{
  "model": "contrastive image-text model",
  "train_examples": 101725,
  "color_jitter": 0.1,
  "embed_dim": 256,
  "encoder_norm": "groupnorm",
  "residual_init": "scaled_by_depth",
  "adamw_lr_other_params": 0.00078,
  "batch_size": 128,
  "adamw_weight_decay_other_params": 0
}
Rows from block 2 of the image encoder, named by matrix and row number. Each number is 128 + 24 x the weight over its row's rms, rounded and kept within 0 to 255. All counts start at 0. Numbers have three digits each. After the name is the row's rms in percent of the matrix's.
# convs0: reduce pointwise conv (encoder.blocks.2.convs.0.weight, 168x192x1x1), inputs 96-143
convs0.0 104:117126158133119140122156143119144136131147138096132102108109130151106130141122136143147114112135147142148163095137170119126097109177114146082151
convs0.1 099:117125115132126103107135151130113152161163121155160081121100147125106156133111126095084160103120128155103071123149122113128163124120146184125105
convs0.2 102:104117171092134123066125110165146112136108126108131146215123118142136175123137133159138113096108107160182124146125144090110121095105094124079105
convs0.3 099:145089107131139104148153083143112142120111155132108135150145137144125131150123086114149124123156157109129173118115140150130119133144124171138114
convs0.4 092:111136125117124094118113154129118100141132178149148102117165115096128171143108137146113140121095129125094185131151140120111145184103148148114154
convs0.5 097:114098114067128102128122116100100112087087105133104132126150133106090148159125097133176083102122140158129098113093120162129129142136131162162095
convs0.6 098:102166129145121119130143109096151156111168083128150174110128128096171119104113105174119089144147109139133113162141116156195149105158112053170151
convs0.7 104:125117125128109121123130122115155087130139157110122135187151139132130131167116106149136140135161101112171129116109134131134140164117117204155128
convs0.8 104:132118137169127143151131164118075116086144145148172149159120159164109151111135149108115121130143109164124111147116132118122130096136142162096138
convs0.9 093:130105099115148114147169153116092149101109125101117106153119128140157147149116126156097126106108131131134116126142108087071099141105103178114118
convs0.10 098:127088109142093155163113127167171148112157134134095116181120163133131161165111152090194162101153168165136159156143136129121127164091114157122141
convs0.11 103:149099142132091145119146181160134131138122152107114086143122136112116120171083120115121117110130139106089118161097149117173127116101112144140145
convs0.12 104:147153103127161124150104092109131128100107069148146181173085139127153133155150140117140118111130145099107111124125141130075169154157114111104136
convs0.13 105:147117134121158123173118138112154130086104107154129144074151135160072177110094124120153130166106101078088134120132128112082117167116153120101162
convs0.14 100:141123142162120136128103090161119114099115150114123124148146146169143120089107166121100117143126168174121133099114124143129149128116112128116115
convs0.15 098:146149143105093114167130145105127127146136167154136110124157198138162113150115109091151113131136118124160130144129119126145126133155133124108126
convs0.16 102:118133117146117130162112142143148111102081106112115112143166137118127120096141125095130130136169145146152110088119092069090131140069094122125151
convs0.17 092:106096128093112151132092126157110136114128117107168125097128134161098179133144150124149147108127110144127121082186139111118141122108162113155111
convs0.18 095:075137119129131113119115094118097074143124125094070126154104166074089101149108131138134123102167137156128110122126115117167114110115111100154131
convs0.19 095:196136105154124149121152101110079130114115136179108075169146090164091149112133155131100143103119138166104154143117135138151163087130151115108144
convs0.20 101:083088108126100120095115126134163125144146134071139154091157151143166112109127112123115105165124116131137057107126101111143116094129156153108160
convs0.21 090:158099147138080169146139139110131121111147080135160114156122171164154119115126164126172123118130165121156112182146123133126095201089148187112102
convs0.22 103:104091129197113128116136095131151132136126131110119163198126134093116110132120125113140118083163132163101125130118095175114133101163111188116133
convs0.23 099:084131088156135133183105104156127138091079119109088130129104139096115127130149120110110147134116118088125132151106141134141149122125074123146129
convs0.24 105:123084159133154118151128131130144121097117150141133134151153125123101107119117094129165153108182124100092130112136102145162092104141133111154111
convs0.25 108:128161082117175084116133095137125119141155112154100084134099129124128164167118136133146177135116128091148115087136103166114125125128098097165121
convs0.26 114:114148185119125168102128123153137110126133163123121118090138140127116081112128118170116113115103113112095110162130091121163131123162145135143163
convs0.27 102:140127094104145149158103124154103154141128095158114137136139122108130143097107134072080163123152128161130139130134165132111175128129158084175143
convs0.28 107:137113077106132159139158175138184132121121132168067114160125168143155108106127126103171156121129161115116133153122165115087150095157113133145131
convs0.29 093:129111112082124097128151115118106157136119151122134102131116125122132137096151103156093122077157096111129152128158137129102099114122134164130144
convs0.30 092:180094136145143120122130112107093095109144134139147119156095154109126113141129177117118154104125176143187111108148121109112116127127101123132125
convs0.31 100:114103163117127162155117128138103104109136117094093198155134109123145130172139094168152120130095129148139097119147149169119133146149177129118113
convs0.32 101:178164126114164162132092141090104140129107100130101159102103102157108090107111127093118118105136122128126156113134126135135135109094107114125163
convs0.33 097:161106124123138147110115144076176146106154148115173142153130145122162081180104141151149130178101101178115156132144151159145155153180145158147097
convs0.34 086:133146168164126110086088137135145162096152119137101117133197145128125128121094116115101107139121095111133103103123138127098087137137119098103164
convs0.35 111:183118165168143111152165100109136124144125161119145128101118099149146114153123137139080153114082096115089100131139097134129117128159133153155133
convs0.36 096:141134137099112158125153137153145107142069167095129119141126128165130121146139117215097147107128149112114141113129141122089114138116126120109111
convs0.37 101:088154087135119165084161087120137153132158124167143134114110134132103112128132134107120124142146124131151147117142131103147123116139118102108111
convs0.38 086:101152110125144122163116095116120121103154149167156143121206139141120109101169089111120113111122146141113151123126110127156132132125112093124126
convs0.39 109:168129144124132096113125103073150139079106131115103112109129175155123131105125117122077099092122110130100149140141121119113142117118182157109141
convs0.40 098:105131120129114109129132133115065146097114102137118127153129176129153134139150139132076115132110173147162129152088122099172114144144123094146157
convs0.41 103:097101120117187139130133134097141160133127141160116129081126105159135129158080167120097146102136138143105114113118140117114174146118120123129101
convs0.42 099:102158148104126123151123147111140125063122161137135110117119118114156156110130097103126127081151157127146121140128154109141104098115160131084109
convs0.43 099:142099149080145136081148132131146108164156170137126119122127144162108096142152136126135096093129139103138103150122103144120150095124125120142105
convs0.44 107:179151149070091104148104148140163126120106189144134166097106116126141142146138141136122123146093124137114148143110139127123120115100126120137112
convs0.45 101:101109153160126125174117086103148137102120136133140135126142164097147124101077148127115107117159124134120137112113140147141112110127129145114157
convs0.46 095:136123128136117059089131080091134119096080124159149114115145112125113159140141099142132116152150097096134126121106140107154121157131106108176169
convs0.47 108:123120195106116149143128162116138085117118118117150106090113131116123139130132102103090126093125127152094127097107110186101162160109079103113116
convs0.48 095:138128157103136144177159116108139132106136112120133114148120106156141126132122128153073131100095158138153131134129115156170133130127178118129131
convs0.49 095:124120122121121120132112102139135184151109163127118147121118135081152131145123100168090127130073125129099185145116134105119069087146160131108112
convs0.50 109:161102141131133072130136132106131108144093163166149174129167129148117157151106113105144114126135166131129138129149131134170147121123142147140107
convs0.51 095:152133192123157152133136124153117143130087149158149155114080132150111122192113144109096103145131181106119144143106168110133111132128178140105080
convs0.52 101:114118107104172141141111137126106115114128169135104118120141119084135127103126081143129143101142121129133131149087150138118152128112145122113151
convs0.53 097:122124145090146141126138136115124128137147162107147145126108136105156148091117125204162153145168098107099134085140138099135096127117103108118108
convs0.54 104:118136114112119153132133160125148159162140131166140092150091132151122085157160119127109118101135171138139138100105082072121144136163104143174106
convs0.55 104:164153149113125097103142123096107127110158122109148165121140145127176107128117151132117129113085135138076164149118150113119143150161160153145148
convs0.56 091:189142119143109096136103131150201137115189142126127150147137101093161161143083133112159145153135124078144152094118104130140104134107104165149111
convs0.57 094:140147121103125092129132127159116114094122106115165160169136105109113167147155120157114180140110142113073126126160102117135140108101157161121124
convs0.58 111:130124143137123139145119160164190144132101156087137154105139167075108161119114140117127123103135132184120126133126097109139154152110131117137100
convs0.59 104:109113103097141118169151133157146167166111181118163153127114152086164101133096163106112106161111095125090081142146145138121134113125141170101119
convs0.60 107:091142091139144109120123086119151156166121159150124101157152139122121155155119164151067127167121134160150194142133106176175151115114130104117124
convs0.61 097:136140104105137177138142139087147093122092152142142129168125107126127184165108136144114167140123154175140156147118165098142122136144144129146089
convs0.62 089:126130131117089119109126141096117141132143081117170095116141138115115121123180107068106160149122158167099125101126122147133130080147145130126116
convs0.63 102:088134156146136111142138179154132103163115133137151130139152125156102116147153168134116092102073123155087118147145120125117114111127163141106120
convs0.64 106:148120130102150127114127164102130126096173114160165150083123162121095098117113119136160136155142129113099173148123109121197153084112114127133154
convs0.65 099:089171136122168117153108133161152145138136133112110082075127122139132100111176106140194121118118172116180123123091137119120162114096063107138134
convs0.66 108:125148158124112127122094137117183184126161160123143172129179084097122107151176180116125146129105139072077177135123133130113160139135132133146150
convs0.67 097:133151087102127159157109142128105140129142090115121145139119094124154091111156140140147140165068157133104089123143112177071139141125121131148136
convs0.68 104:076147151102160149110181144193133125162156116150132107105115107131092134111151166166108113132124112169094103133158104091105130092120156050120140
convs0.69 098:128099138137152167155144149147218126139099138129131161122094095114123117081131158151109114130144096138112118112124136152115126152110133099153096
convs0.70 097:164109072130117163103160169128108116122117136121101092134111124099140119141136121123133147131087108121130103135132172122127162131107115112105118
convs0.71 103:082104135131108149157115105129128107116089181144132125115178133102127103182124145126134146118140098144127156118136135156135121116113151128130115
convs0.72 102:122114132153173102118148125138109123143158169101097119125157135147139125162117123122134098149171136157129175160111172120163116134132079161172132
convs0.73 093:150166082113120142121103140162150115122131134158126144132138144142179087085096112143085099105133138143123154143103156112103141135104117105136120
convs0.74 104:113136131103095083131165128177162135124165095093101122109102140127109153122104110151092086139112095100105123143153130102168116135132104118159125
convs0.75 098:135147138118176098116139121109112145151107097127123155130161140096180112178115113112106087180132145134121165121128129103133118128154118145154154
convs0.76 104:074123160094171141127152102135114111129106164140110091106186149091146124128084152094120109122132171169144163120156141173138168106113136143115178
convs0.77 106:147131179104083135119115136112109098123088128142128158142162148103096109172153093117115109124141117181175165119133100151129114126137170112169171
convs0.78 106:134143146130109120171135110114105092123127141113119147179178159114145142169118143111109157128122164094077191146149121134126143148132117129111112
convs0.79 103:154110130153119137131168065141130141129107175146112160119140137158102092128138137150129139129124115122084131085119145126163149116127096111110165
convs0.80 100:125156122109121135121113191091157143152108125129127178140137109129119129128136126130113145118115132135112131105102137119104151168110130172180125
convs0.81 092:169159111136114117137117118123122097137133125135136163163110116097141158120106128139149108141123195136155079143157078150111113082129135131109099
convs0.82 097:133102160164103150135094110130112150134171153080076101129161146111100123183169089124135155120112107134108154149084142107100152127148112132101125
convs0.83 093:129111106137165125124103109112128159080181090150111126116134115069109132103125127112150190104120158132141127129155098127134106085162131123128082
convs0.84 110:147130138120158100140137148104132111119133129113133133084150119151133089145165121145116133127094127133119088125151136129107127140151162136100122
convs0.85 100:137174143080115138125125133124130135152126178125112108111178109134104130159088150127126173164133115106102152149159154083083128113129173115145121
convs0.86 091:118145110102087129168122141142111117127115146139107125087117127119111145117084130119127098148132168125130164123123146187151142123163133106141142
convs0.87 104:141127172112122185136134078108099138150128155115148092169148117144118124158148091153156092140117130123164121103133103090071094098132125154169128
convs0.88 097:144133107129111147146144142154115100189117141125127137122160086180154128107148117121101116148141125106127146153116135091112116112109135204137108
convs0.89 097:106124145155089108170111124116140128139116147116119122149153147081136171163119108140132123098138131143163129132104147134147172120124102123126143
convs0.90 094:132188118085159103151140092132107129142139122085146144112144135148144098136073156119130091135133163155140136145164141169082152142132157145116148
convs0.91 111:090139131140149160093140142136119119132161118105120152133148184130105135145159140138131143109097132108125083155106103107139170090128109148108136
convs0.92 107:146121134153111112111157140153146137121137143100130119141105114150131129125124139142144178129161152141136133094174105105132077120136164150129146
convs0.93 106:113098190131124133175087131081157082153179159125136114108199090163122166143125155094143113119159149115099156122127126133169125117102158121103161
convs0.94 093:118119090120147148124115120122114146125124161166102116118112141129139100060139117123158125126108169139084146123128137140140186075104138155116137
convs0.95 112:107139127117152123164127116147128111159116148114119096095128083129125144130135136123111104138125131140101101109130131090139131134183142114086114
convs0.96 097:157124107100181139168121133112179144143162115130104140067121137127179142109174185163150122113108131160097111137121097103134146145103125132107103
convs0.97 101:115110169145113118094131153120093161136164104128138137165130164140107082139119139124131128157117105088123121126158069133100164112077117164132165
convs0.98 094:160094129168089136112118133185085091122120111097143159107161155084167101148070125159136109143099135095149091125135103125093142134124134132100062
convs0.99 091:128105132101127106113140165147151099119122136170145142152187091118100094152146116103116164146120155135129115164133138168157130135143102078113072
convs0.100 101:097113125115109170120137121131111139144141098149134108131128153145115143122152167119142142135113147133121161125116147132146142130135134139084100
convs0.101 120:094128128153108155101119166116097135163152146091134133152175139137091116160159113116168138106163118095105124142112084122154143125130156142152153
convs0.102 089:109116134135158081170148140129133094123150115130088113143096148141096100143148084121106136146130139087140143136106102133108120096140167130105109
convs0.103 095:115151120147113122101186139085152121121142104122140087166088132138150115133166146117108172119153119151138149133136108124133168124120119126077090
convs0.104 102:190140146141118134115114097122137135145141149099112109115143125178093157115030104123155163131149130126074097167150141130144155160174124154110117
convs0.105 102:087127137150104130123113141140121146184147137135163168156138140144084161143189104096141118113150124087145166088119143109163120111142153110138112
convs0.106 099:131086154127121098181119078145119136150126122093144165145085128137131096170117134171111126105109129114135123170120159128139132092115122142109104
convs0.107 097:113142151090153110121121135098155121121124124113156117138123151129125133079140121171114111096121116133104098120116104148094163127147125086167155
convs0.108 090:093139115107108131113134134088128139123147124126105147142123142187116145097170131129150135155122137104104094098130095137126150117069141145156164
convs0.109 098:095124124093139097151155117143105114151103153101106158167120123138106098119119116169084107173151100125099165144128097163119127117114129115143077
convs0.110 094:147121160153112117080119121137136140097130122137102136172162153133098129141134158130136117173143127113109139107168116176154110122130145122190134
convs0.111 105:151129098125116107119135134142136101159109095132115111115088136103131118161100127105091134141127122092142208171139129116119148092164138178112100
convs0.112 101:097128078115131088111147128103153102105150128101129147159118137125118144092132128116111140116121145132135120170118123077102080127152126108101111
convs0.113 105:135121125129094141135152154150142136170134108140075151073189130108151161125169132145098122109145125102080158095114100105135084118133131126118127
convs0.114 099:098150098140155102103146117072103146108173130114103135135110107136139163118189134113146116134145136128165097123149125173121158129116138180146122
convs0.115 103:133146111088150157130140122131117101098082148116120126082091134110156139103075156142115118118147115141095136164137113119138134145157153145155165
convs0.116 109:131112134130124099102143105160105118116130095116154172158137137112073119167101145157104119111145101128152129119165119116139184142172174099129138
convs0.117 105:123134127141159130119118125101121148143149121166150083108149146141130098126127143150137128095142129139102192120144123135139152131158118126101131
convs0.118 095:119113167154216148121136108092080133101092135127111091134168135129117101140161132118109171151113117098146111157177135128153080095139144157149154
convs0.119 098:112182141152122168129128124181170125156129169102127143113104103085109116151114115112115133118159130106136152136142125130129108125167123119145175
convs0.120 100:182116136156128115150173164108164112186151148126133141090125128089091113157173084150130138124129130086134160135154115159111088097147127123086118
convs0.121 106:168126103139094109131134180143141100120156121122154111132145112115124120101116100131079121128119153129138121129082149117126131114113153096114127
convs0.122 093:092129103099116124097171153130127139130148142119122104132117103054138132107140165134113081122115147113160107135153092105148136066116126085120139
convs0.123 081:123150128127103105120119131174092122162081150143121111161122161152095129134162129140134147157091128131148099125133111107079096111124144134106137
convs0.124 099:151115108099093086155129185152105076098067146115122130115149122142099141135083118117128133172151119148116131098103107201157121131132135141064116
convs0.125 082:131150105115117159146094137159155108135123107163100089166123113134163087105144111086133112127122170143152126135118154126129102130143114134144117
convs0.126 112:176121115125118150104128136122124128139117107128152157166083102155086124091144133118146176148118131145109134110154103127086147110146145154090106
convs0.127 096:134105117129100103100108149146165151115108117080111097175113136122125141139078152064137136152161122099118119118165116157147123110105136137119116
convs0.128 097:152110176139126112136132139101147140159152152099175125179184158141120153146111153123160157137135088129155122103109113155169072149125078145073137
convs0.129 097:152116118155095134110146133070167096127114127176125124148146144161124104171121126127098129134110141145123125163130152131122154097143106148099120
convs0.130 101:108120097144158150121093126119129112143101145107153124087133106125120114166151120094172135137099142119097141125119142134118130158124106140145109
convs0.131 097:096142085123109146121143136137134157128120108144134108124138118130159126144146151156145132142134122138121163082132119124142158108118124120134104
convs0.132 096:090105118157105137064101144126149160156128080132150127129099128153143153099115126123108110133071124113143133099149098120126087148103091092155120
convs0.133 106:154162164111133112130130105162089097139119140152130157107105096170127154138093101141087108123163110149127174089088114108175187112113113134124156
convs0.134 099:103152134123118140115134125089060136128114115155138145094130101144123134140137139089162098140106139164123127109140154159142157128165131093175133
convs0.135 107:093062157096148116116169102084112088139088133148147126141140104131134094110116118105171119110085147113110132113142121111145139151104132123148112
convs0.136 106:152141149095165117149154101135159108138109173117095141114136141124126089092123149081166143120104117152144115109100143114137098120075131115146143
convs0.137 092:109164122104172122124107179096142133040124111132105123140140159147127126139156116095163148148165128102138144146143106088110141149160140141107147
convs0.138 107:167126107144097164125095127161094112116088163132139142109124118157100124127112172085143109112146118159132143145152115119105123115138170159125151
convs0.139 122:124121094186108125075130101135151139115124153164103170143097161155141102108129109095157180115134111162110128095099090123148128195125122098129120
convs0.140 100:128106213118141110178149105144088134131136166121114111199104154117147133159096106136123155104109127106170139134136138140130151119107167103122136
convs0.141 095:119164139114133132193051114119162120142147143103083081165129081149143099163155155152141155101143160138081141136165085151139115094105140108145087
convs0.142 094:105128122159120086122113083085164180150138094176177129103146095119142130091137125117129115123090076098133122165118144135134110130094138146112103
convs0.143 093:127130137181124121127136110141084145152138142148106101133138120135135107138133116133144147143145111159097121130147124154120170172125145091166098
convs0.144 099:139099128108131120155114076121136156093122132140123111109124127163147129124176113114116163098200093129169156129115106150142178122134099080186114
convs0.145 101:107167102141100104145185166122112092142131115109157138127099148109108110146158125132165156109145132155172116133100092162118162183158110138119126
convs0.146 094:153074093115172139114161126123147098181105076093079097120148092122150080135086144111092142125114145141141106126134122122144151127120125129089101
convs0.147 100:134172135128143110108099138071094137131132121105075150075107113111131101157126125147069099098121124131165113125143167099134151155114169120135087
convs0.148 101:104146131154119136135110104139136103145175063138144107159114116115081120162119099149101131112143140152111149116125097127137097139157124159115098
convs0.149 091:118152115152108119134134117122085085103105149109157130150138134105103111160143162112145118139117110150107144119096093137132174142105151155189128
convs0.150 095:180140108134099117143117102148141152135143098178119143125116146113149124167122072122114147143110069130097128138130149114128119127131117126135178
convs0.151 098:164132154141122121089185109135140157112148107123128169129108140167129113158123152144119126066088111110158152140135143130130124153102175136107167
convs0.152 097:152097116126124151139146104102131112118130154130123111132128133112092119140107146132134136103132138140159117160128125103134146133126102132171109
convs0.153 110:108109104112099138116105116138099133126142149104099114141163136144148136179135125098164174132108129104097102122124121123143133145173102103140128
convs0.154 103:129156190096163126165146118120117120128140143111163151145136117137105088137116135117137112190075123166108097169126137108128108101118158142110155
convs0.155 096:101126154123132088121118088129102103129138169116138166130134115166152131120140100148130080140101134142119131135107125123167167107097102171174075
convs0.156 104:108138122105150159084165111170108115084103088124116112103123103166171129112141108147103110179146135153130089130129118150117143144145142107172143
convs0.157 089:115112114130106120136132121141155136082116125111139125116100113126125110174134149107142141132128102139111185110148098105113090118193157135144132
convs0.158 094:127099128111103126127107181162147107134166100132139119157113187091148114131135088127101126115110147086149143166127128119121120126164159115128148
convs0.159 100:148114138144136132138122119117157090129089125154127125154119129096140120150136107154141131163136129144111139132122101150087119094071107144105109
convs0.160 103:126108130123127064121147110130126143099118122108110155127149141131130140134150092117111145150159132126132104094184175120122122149142124128166115
convs0.161 107:100150120120104116109183118141098119148123113145112116119119122103125164097112088118127148117121166124184167128152122112121112116115116128152132
convs0.162 098:104118114120105150183099118136177128117157147179097117146127082109130130149129114121142092159128157170144170083145120117111147156125145147177161
convs0.163 111:128140114160139109124128098119136122110145131129093136148163113118132155138132092155122155146134110095125107103128107161129120126154105194144154
convs0.164 096:155125123154131117143135120140102116126148123117136115170145079105179181153117144102149153111138145106145112160132121118159151138114105122105100
convs0.165 098:126135153127117126131129123166080096119120147137145112140133146146117130158108098154106104129138157095082123130121123155172162087113146125154121
convs0.166 099:143127188136162119114177120132104110158100085169143141154134145131135107133093111151130155103148151112128129133159116113140152103114123147145110
convs0.167 092:136121104143120135110117135133129167088103115154151148132141100173088088111135107128148125099147130105138082117101095123128148118132127101145124