{"encoder_arch": "resnext", "crop_scale_min": 1, "encoder_activation": "relu", "encoder_drop_path": 0.05, "encoder_stem": "single", "text_encoder_norm_position": "pre", "text_encoder_activation": "squared_relu", "momentum": 0.85, "epochs": 4.5}
Rows from block 4 of the image encoder of a small contrastive image-text model, named by matrix and row number. Rows with one number belong to one channel. Each number is 500 + 40 x the weight over its row's rms, rounded and kept within 0 to 999. All counts start at 0. Numbers have three digits each.
After each channel's rows are labels from the 100 images, of 14976, where the channel reaches its highest value: "top examples" is what is common among them. Only what is clearly more common there than usual is listed. The data: photos with spoken descriptions (Open Images, Localized Narratives). In brackets: how many of the 100.
# convs1: grouped (8 groups) 3x3 conv (encoder.blocks.4.convs.1.weight, 168x21x3x3, each kernel summed), inputs within the group 0-20
# convs2: expand pointwise conv (encoder.blocks.4.convs.2.weight, 336x168x1x1, transposed), outputs 0-67

convs1.31:470550460452496489578534553487474472492472487499503461403531538
convs2.31:464569532552514505505512523491421493514556507485590506482523487538535528483528480562493495486499499575476516501483524494549497432557525527489484524481465554513531524494518542526489473546481508448507508524
top examples: text has "man" (39); text has "wearing" (31); text has "black" (26)

convs1.161:416502455517479488452508532478547473496511480549487468562507407
convs2.161:564535594583515463536537568488478497568446496475487540502526435595468463474511466543501505485443500495472455530489511509452509526528442443479488491497446498516503518554561517445439454477498511539488452474
top examples: text has "black" (25)

convs1.151:537496463460581435566501556510472472520501520473551474547515545
convs2.151:522456492494492507503525554526569523524441483527455524528502438517529543521557526536522528492506557524538497512576529507468508541546492539534554468491487547452472510529453549504611483432512458468548490457
top examples: text has "wearing" (32)

convs1.127:461451526530529514539534485402541509449469564504556522528510472
convs2.127:490494468498522552536511526501517473483492482433429476614475552613432475603472494527522407508491517555548553460410508539459505506513498545509524538496508509488509548496424450502500505562466498502492532507
top examples: text has "black" (25)

convs1.135:515416476497466553461485498510500574540581527492479512554458490
convs2.135:553521519442531496476485491488470534536511460450470495510511493440477474493485473541449529462514518487513457573515545492594496536500506468556462541433513464380617538530489547509496516576527574498407486502
top examples: text has "water" (35)

convs1.37:592456504479507484533507506489482476528496406548464501515576533
convs2.37:505504542539511470576472505533538534485531473560496603497499576473513470471545523485504524537528452567474494420515522526469428508524437365534482461533495495540480478506577530508485446531506496457555433466
top examples: text has "sky" (55)

convs1.131:488483542525416475491551502483570446454455511551504542486468448
convs2.131:512484488531478515433429499470495481419472487533411476531497495527510505517506635514519566559545517527484476519464513537552472494507463478514493521523482510485473514486555486526467512428535471455642498514
top examples: text has "water" (28)

convs1.41:462503601461495475430509502470489493505501563462502561440482475
convs2.41:487501472387518545549495474485494459406551557538458543470431444461464480434522484422539471524462480526473546505463540447502497520486497440451500420518480545529478490497544493489447463453521480524513445461
top examples: text has "color" (32); text has "white" (29)

convs1.167:455462529407546549488538483465533482528480529478500541436476552
convs2.167:489509484430466464505446502549533473522496477607547458504514503477478475411493480462577462504438524486498489501424476506394507479516462459516527500504500509493474485449525559448507458434458460478499567505
top examples: text has "sky" (59); text has "water" (33)

convs1.144:485484487517483485503549512536506475506498465537520563639528480
convs2.144:560507483531505474472524564496563521521491501501487580446491571550516514599523484541499554536487514503580531506509451462557459516532457543555480538488558439486479487516570481457525559549587444524538535480
top examples: text has "woman" (29)

convs1.78:470502505562453441555540525444506479477538525577556469531477487
convs2.78:479499486489522478521497482590516539522500492498507443525442468492482518619489486497470494423475489484473478516475420535471460437420516502519496522471497512551576569481496532435442505502458438491540531506
top examples: text has "holding" (38); text has "man" (37); text has "wearing" (34)

convs1.23:482522512467467471509537443537439546552550492569447553543510502
convs2.23:496512491531494575501481419455481481518532476493563441466501518453464510548484510490513518490463581547524520504436469434482565502491501490488446482540424522488537507460514472519503520438443490452428523540
top examples: text has "sky" (53)

convs1.149:470457456494464508476548503535528534535505525538511445565560415
convs2.149:528522487504478513503472549458554511498546497528503482476495481534545457369519518540425515520517560431611434553518515508484452536514450501486507473470543515488464493539518465481503491528523488478475480502
top examples: text has "black" (44); text has "white" (42)

convs1.39:426504456433501483519564545544528481515486564511499469506544434
convs2.39:473534457525497506483557513497498478494542482488443495517391527556426552529481437571470560490495489489485527436420527466453461449448547507511569476460466455540479459511495445486547583461510524525505411506
top examples: text has "wearing" (31)

convs1.141:515497512519484459582504525490526471547496514507512498587399540
convs2.141:500546422443543574437453492535526496473468480479507484429521483506520498516480564510532464490514419527509513497518508532540453467606512512511494569555571511455503563499479522538525520502505525528555435550
top examples: text has "water" (31)

convs1.112:462546452472541446449583538448539520504495526563490521518532499
convs2.112:493450490462512519403536471401512544518529526512479475506466500495539484527515443488545514511511567471497450505432483497506504512494472460469527544521493555458491509562490490498503561504496493515500489449
top examples: text has "sky" (49); text has "buildings" (30)

convs1.154:525530543512369548554508519491532470488516459476490532468480494
convs2.154:509544507465451537384444501447543458449494483542493478493484553473497487439453540421515480434489477501545482488464453534570531487575474532523566435508529511510444529478472496512439524458549439474517493518
top examples: text has "sky" (69); text has "trees" (56)

convs1.15:548428536503436495460446441513464491522433467538451477483495521
convs2.15:440532454534549510531544478522503532483507471493536513502448508441441524488536504539527550519527543548493493459541568418543536533480484441531434477530551439587502493511531506529546471511464454490562479520
top examples: text has "water" (30)

convs1.29:498437449525520455523506455507463506518573500479441575458520447
convs2.29:469476576544506437489498475515434542532459539466473457469490509503452522529465484568514573514580465455433476518549438455446466459494502504465525598430462480496487497464503590463385480453444497449488474466
top examples: text has "standing" (47)

convs1.128:504476446513489560550505520512548430473494557486595486531517467
convs2.128:464526552577483515516455561529498494495531504467536487518541482571517486613516536522475484500464510478552466502449488437497490461505496520517529585496504513509595491458530470483496584443506503481433563500
top examples: text has "wearing" (34)

convs1.24:482482443494480480564581518611517533490501519489486492497539457
convs2.24:484574460443496533574432452474499512476525497497486479433581591526518534500566520462472523497537468560548480523467574511607497501479483512540490484529512492502521490512490493508511522458573471546533512512
top examples: text has "trees" (75); text has "sky" (69); text has "buildings" (33); text has "water" (26)

convs1.166:447439497499469508488555461504550558513545495556528517594506493
convs2.166:487524503446495541523504531430489510442461542481559507522502483487393484447437503542468477489518519449546455535412537450503483498502518487558533531485422506504544485512487416482502465457572559499440497513
top examples: text has "black" (31)

convs1.85:483460451488543530508565581510550513562457467511504499458459449
convs2.85:522505460497476489541507508527491570548487499492504509585544516500517497548503518481510545564526458515506537512524540591499534493407517561534525535440544541415485557496420520483509512549469476466483553492
top examples: text has "sky" (52)

convs1.26:490547403488478450537527559551491491478498508504497514516509403
convs2.26:511448488470467490505505527527476534466489520492517465431525498542504452520483532455475541520521502496519526518432558448513491527496559514499512481530552472452455630436515457494451504490513480499503521503
top examples: text has "sky" (77); text has "trees" (75); text has "buildings" (33); text has "water" (30)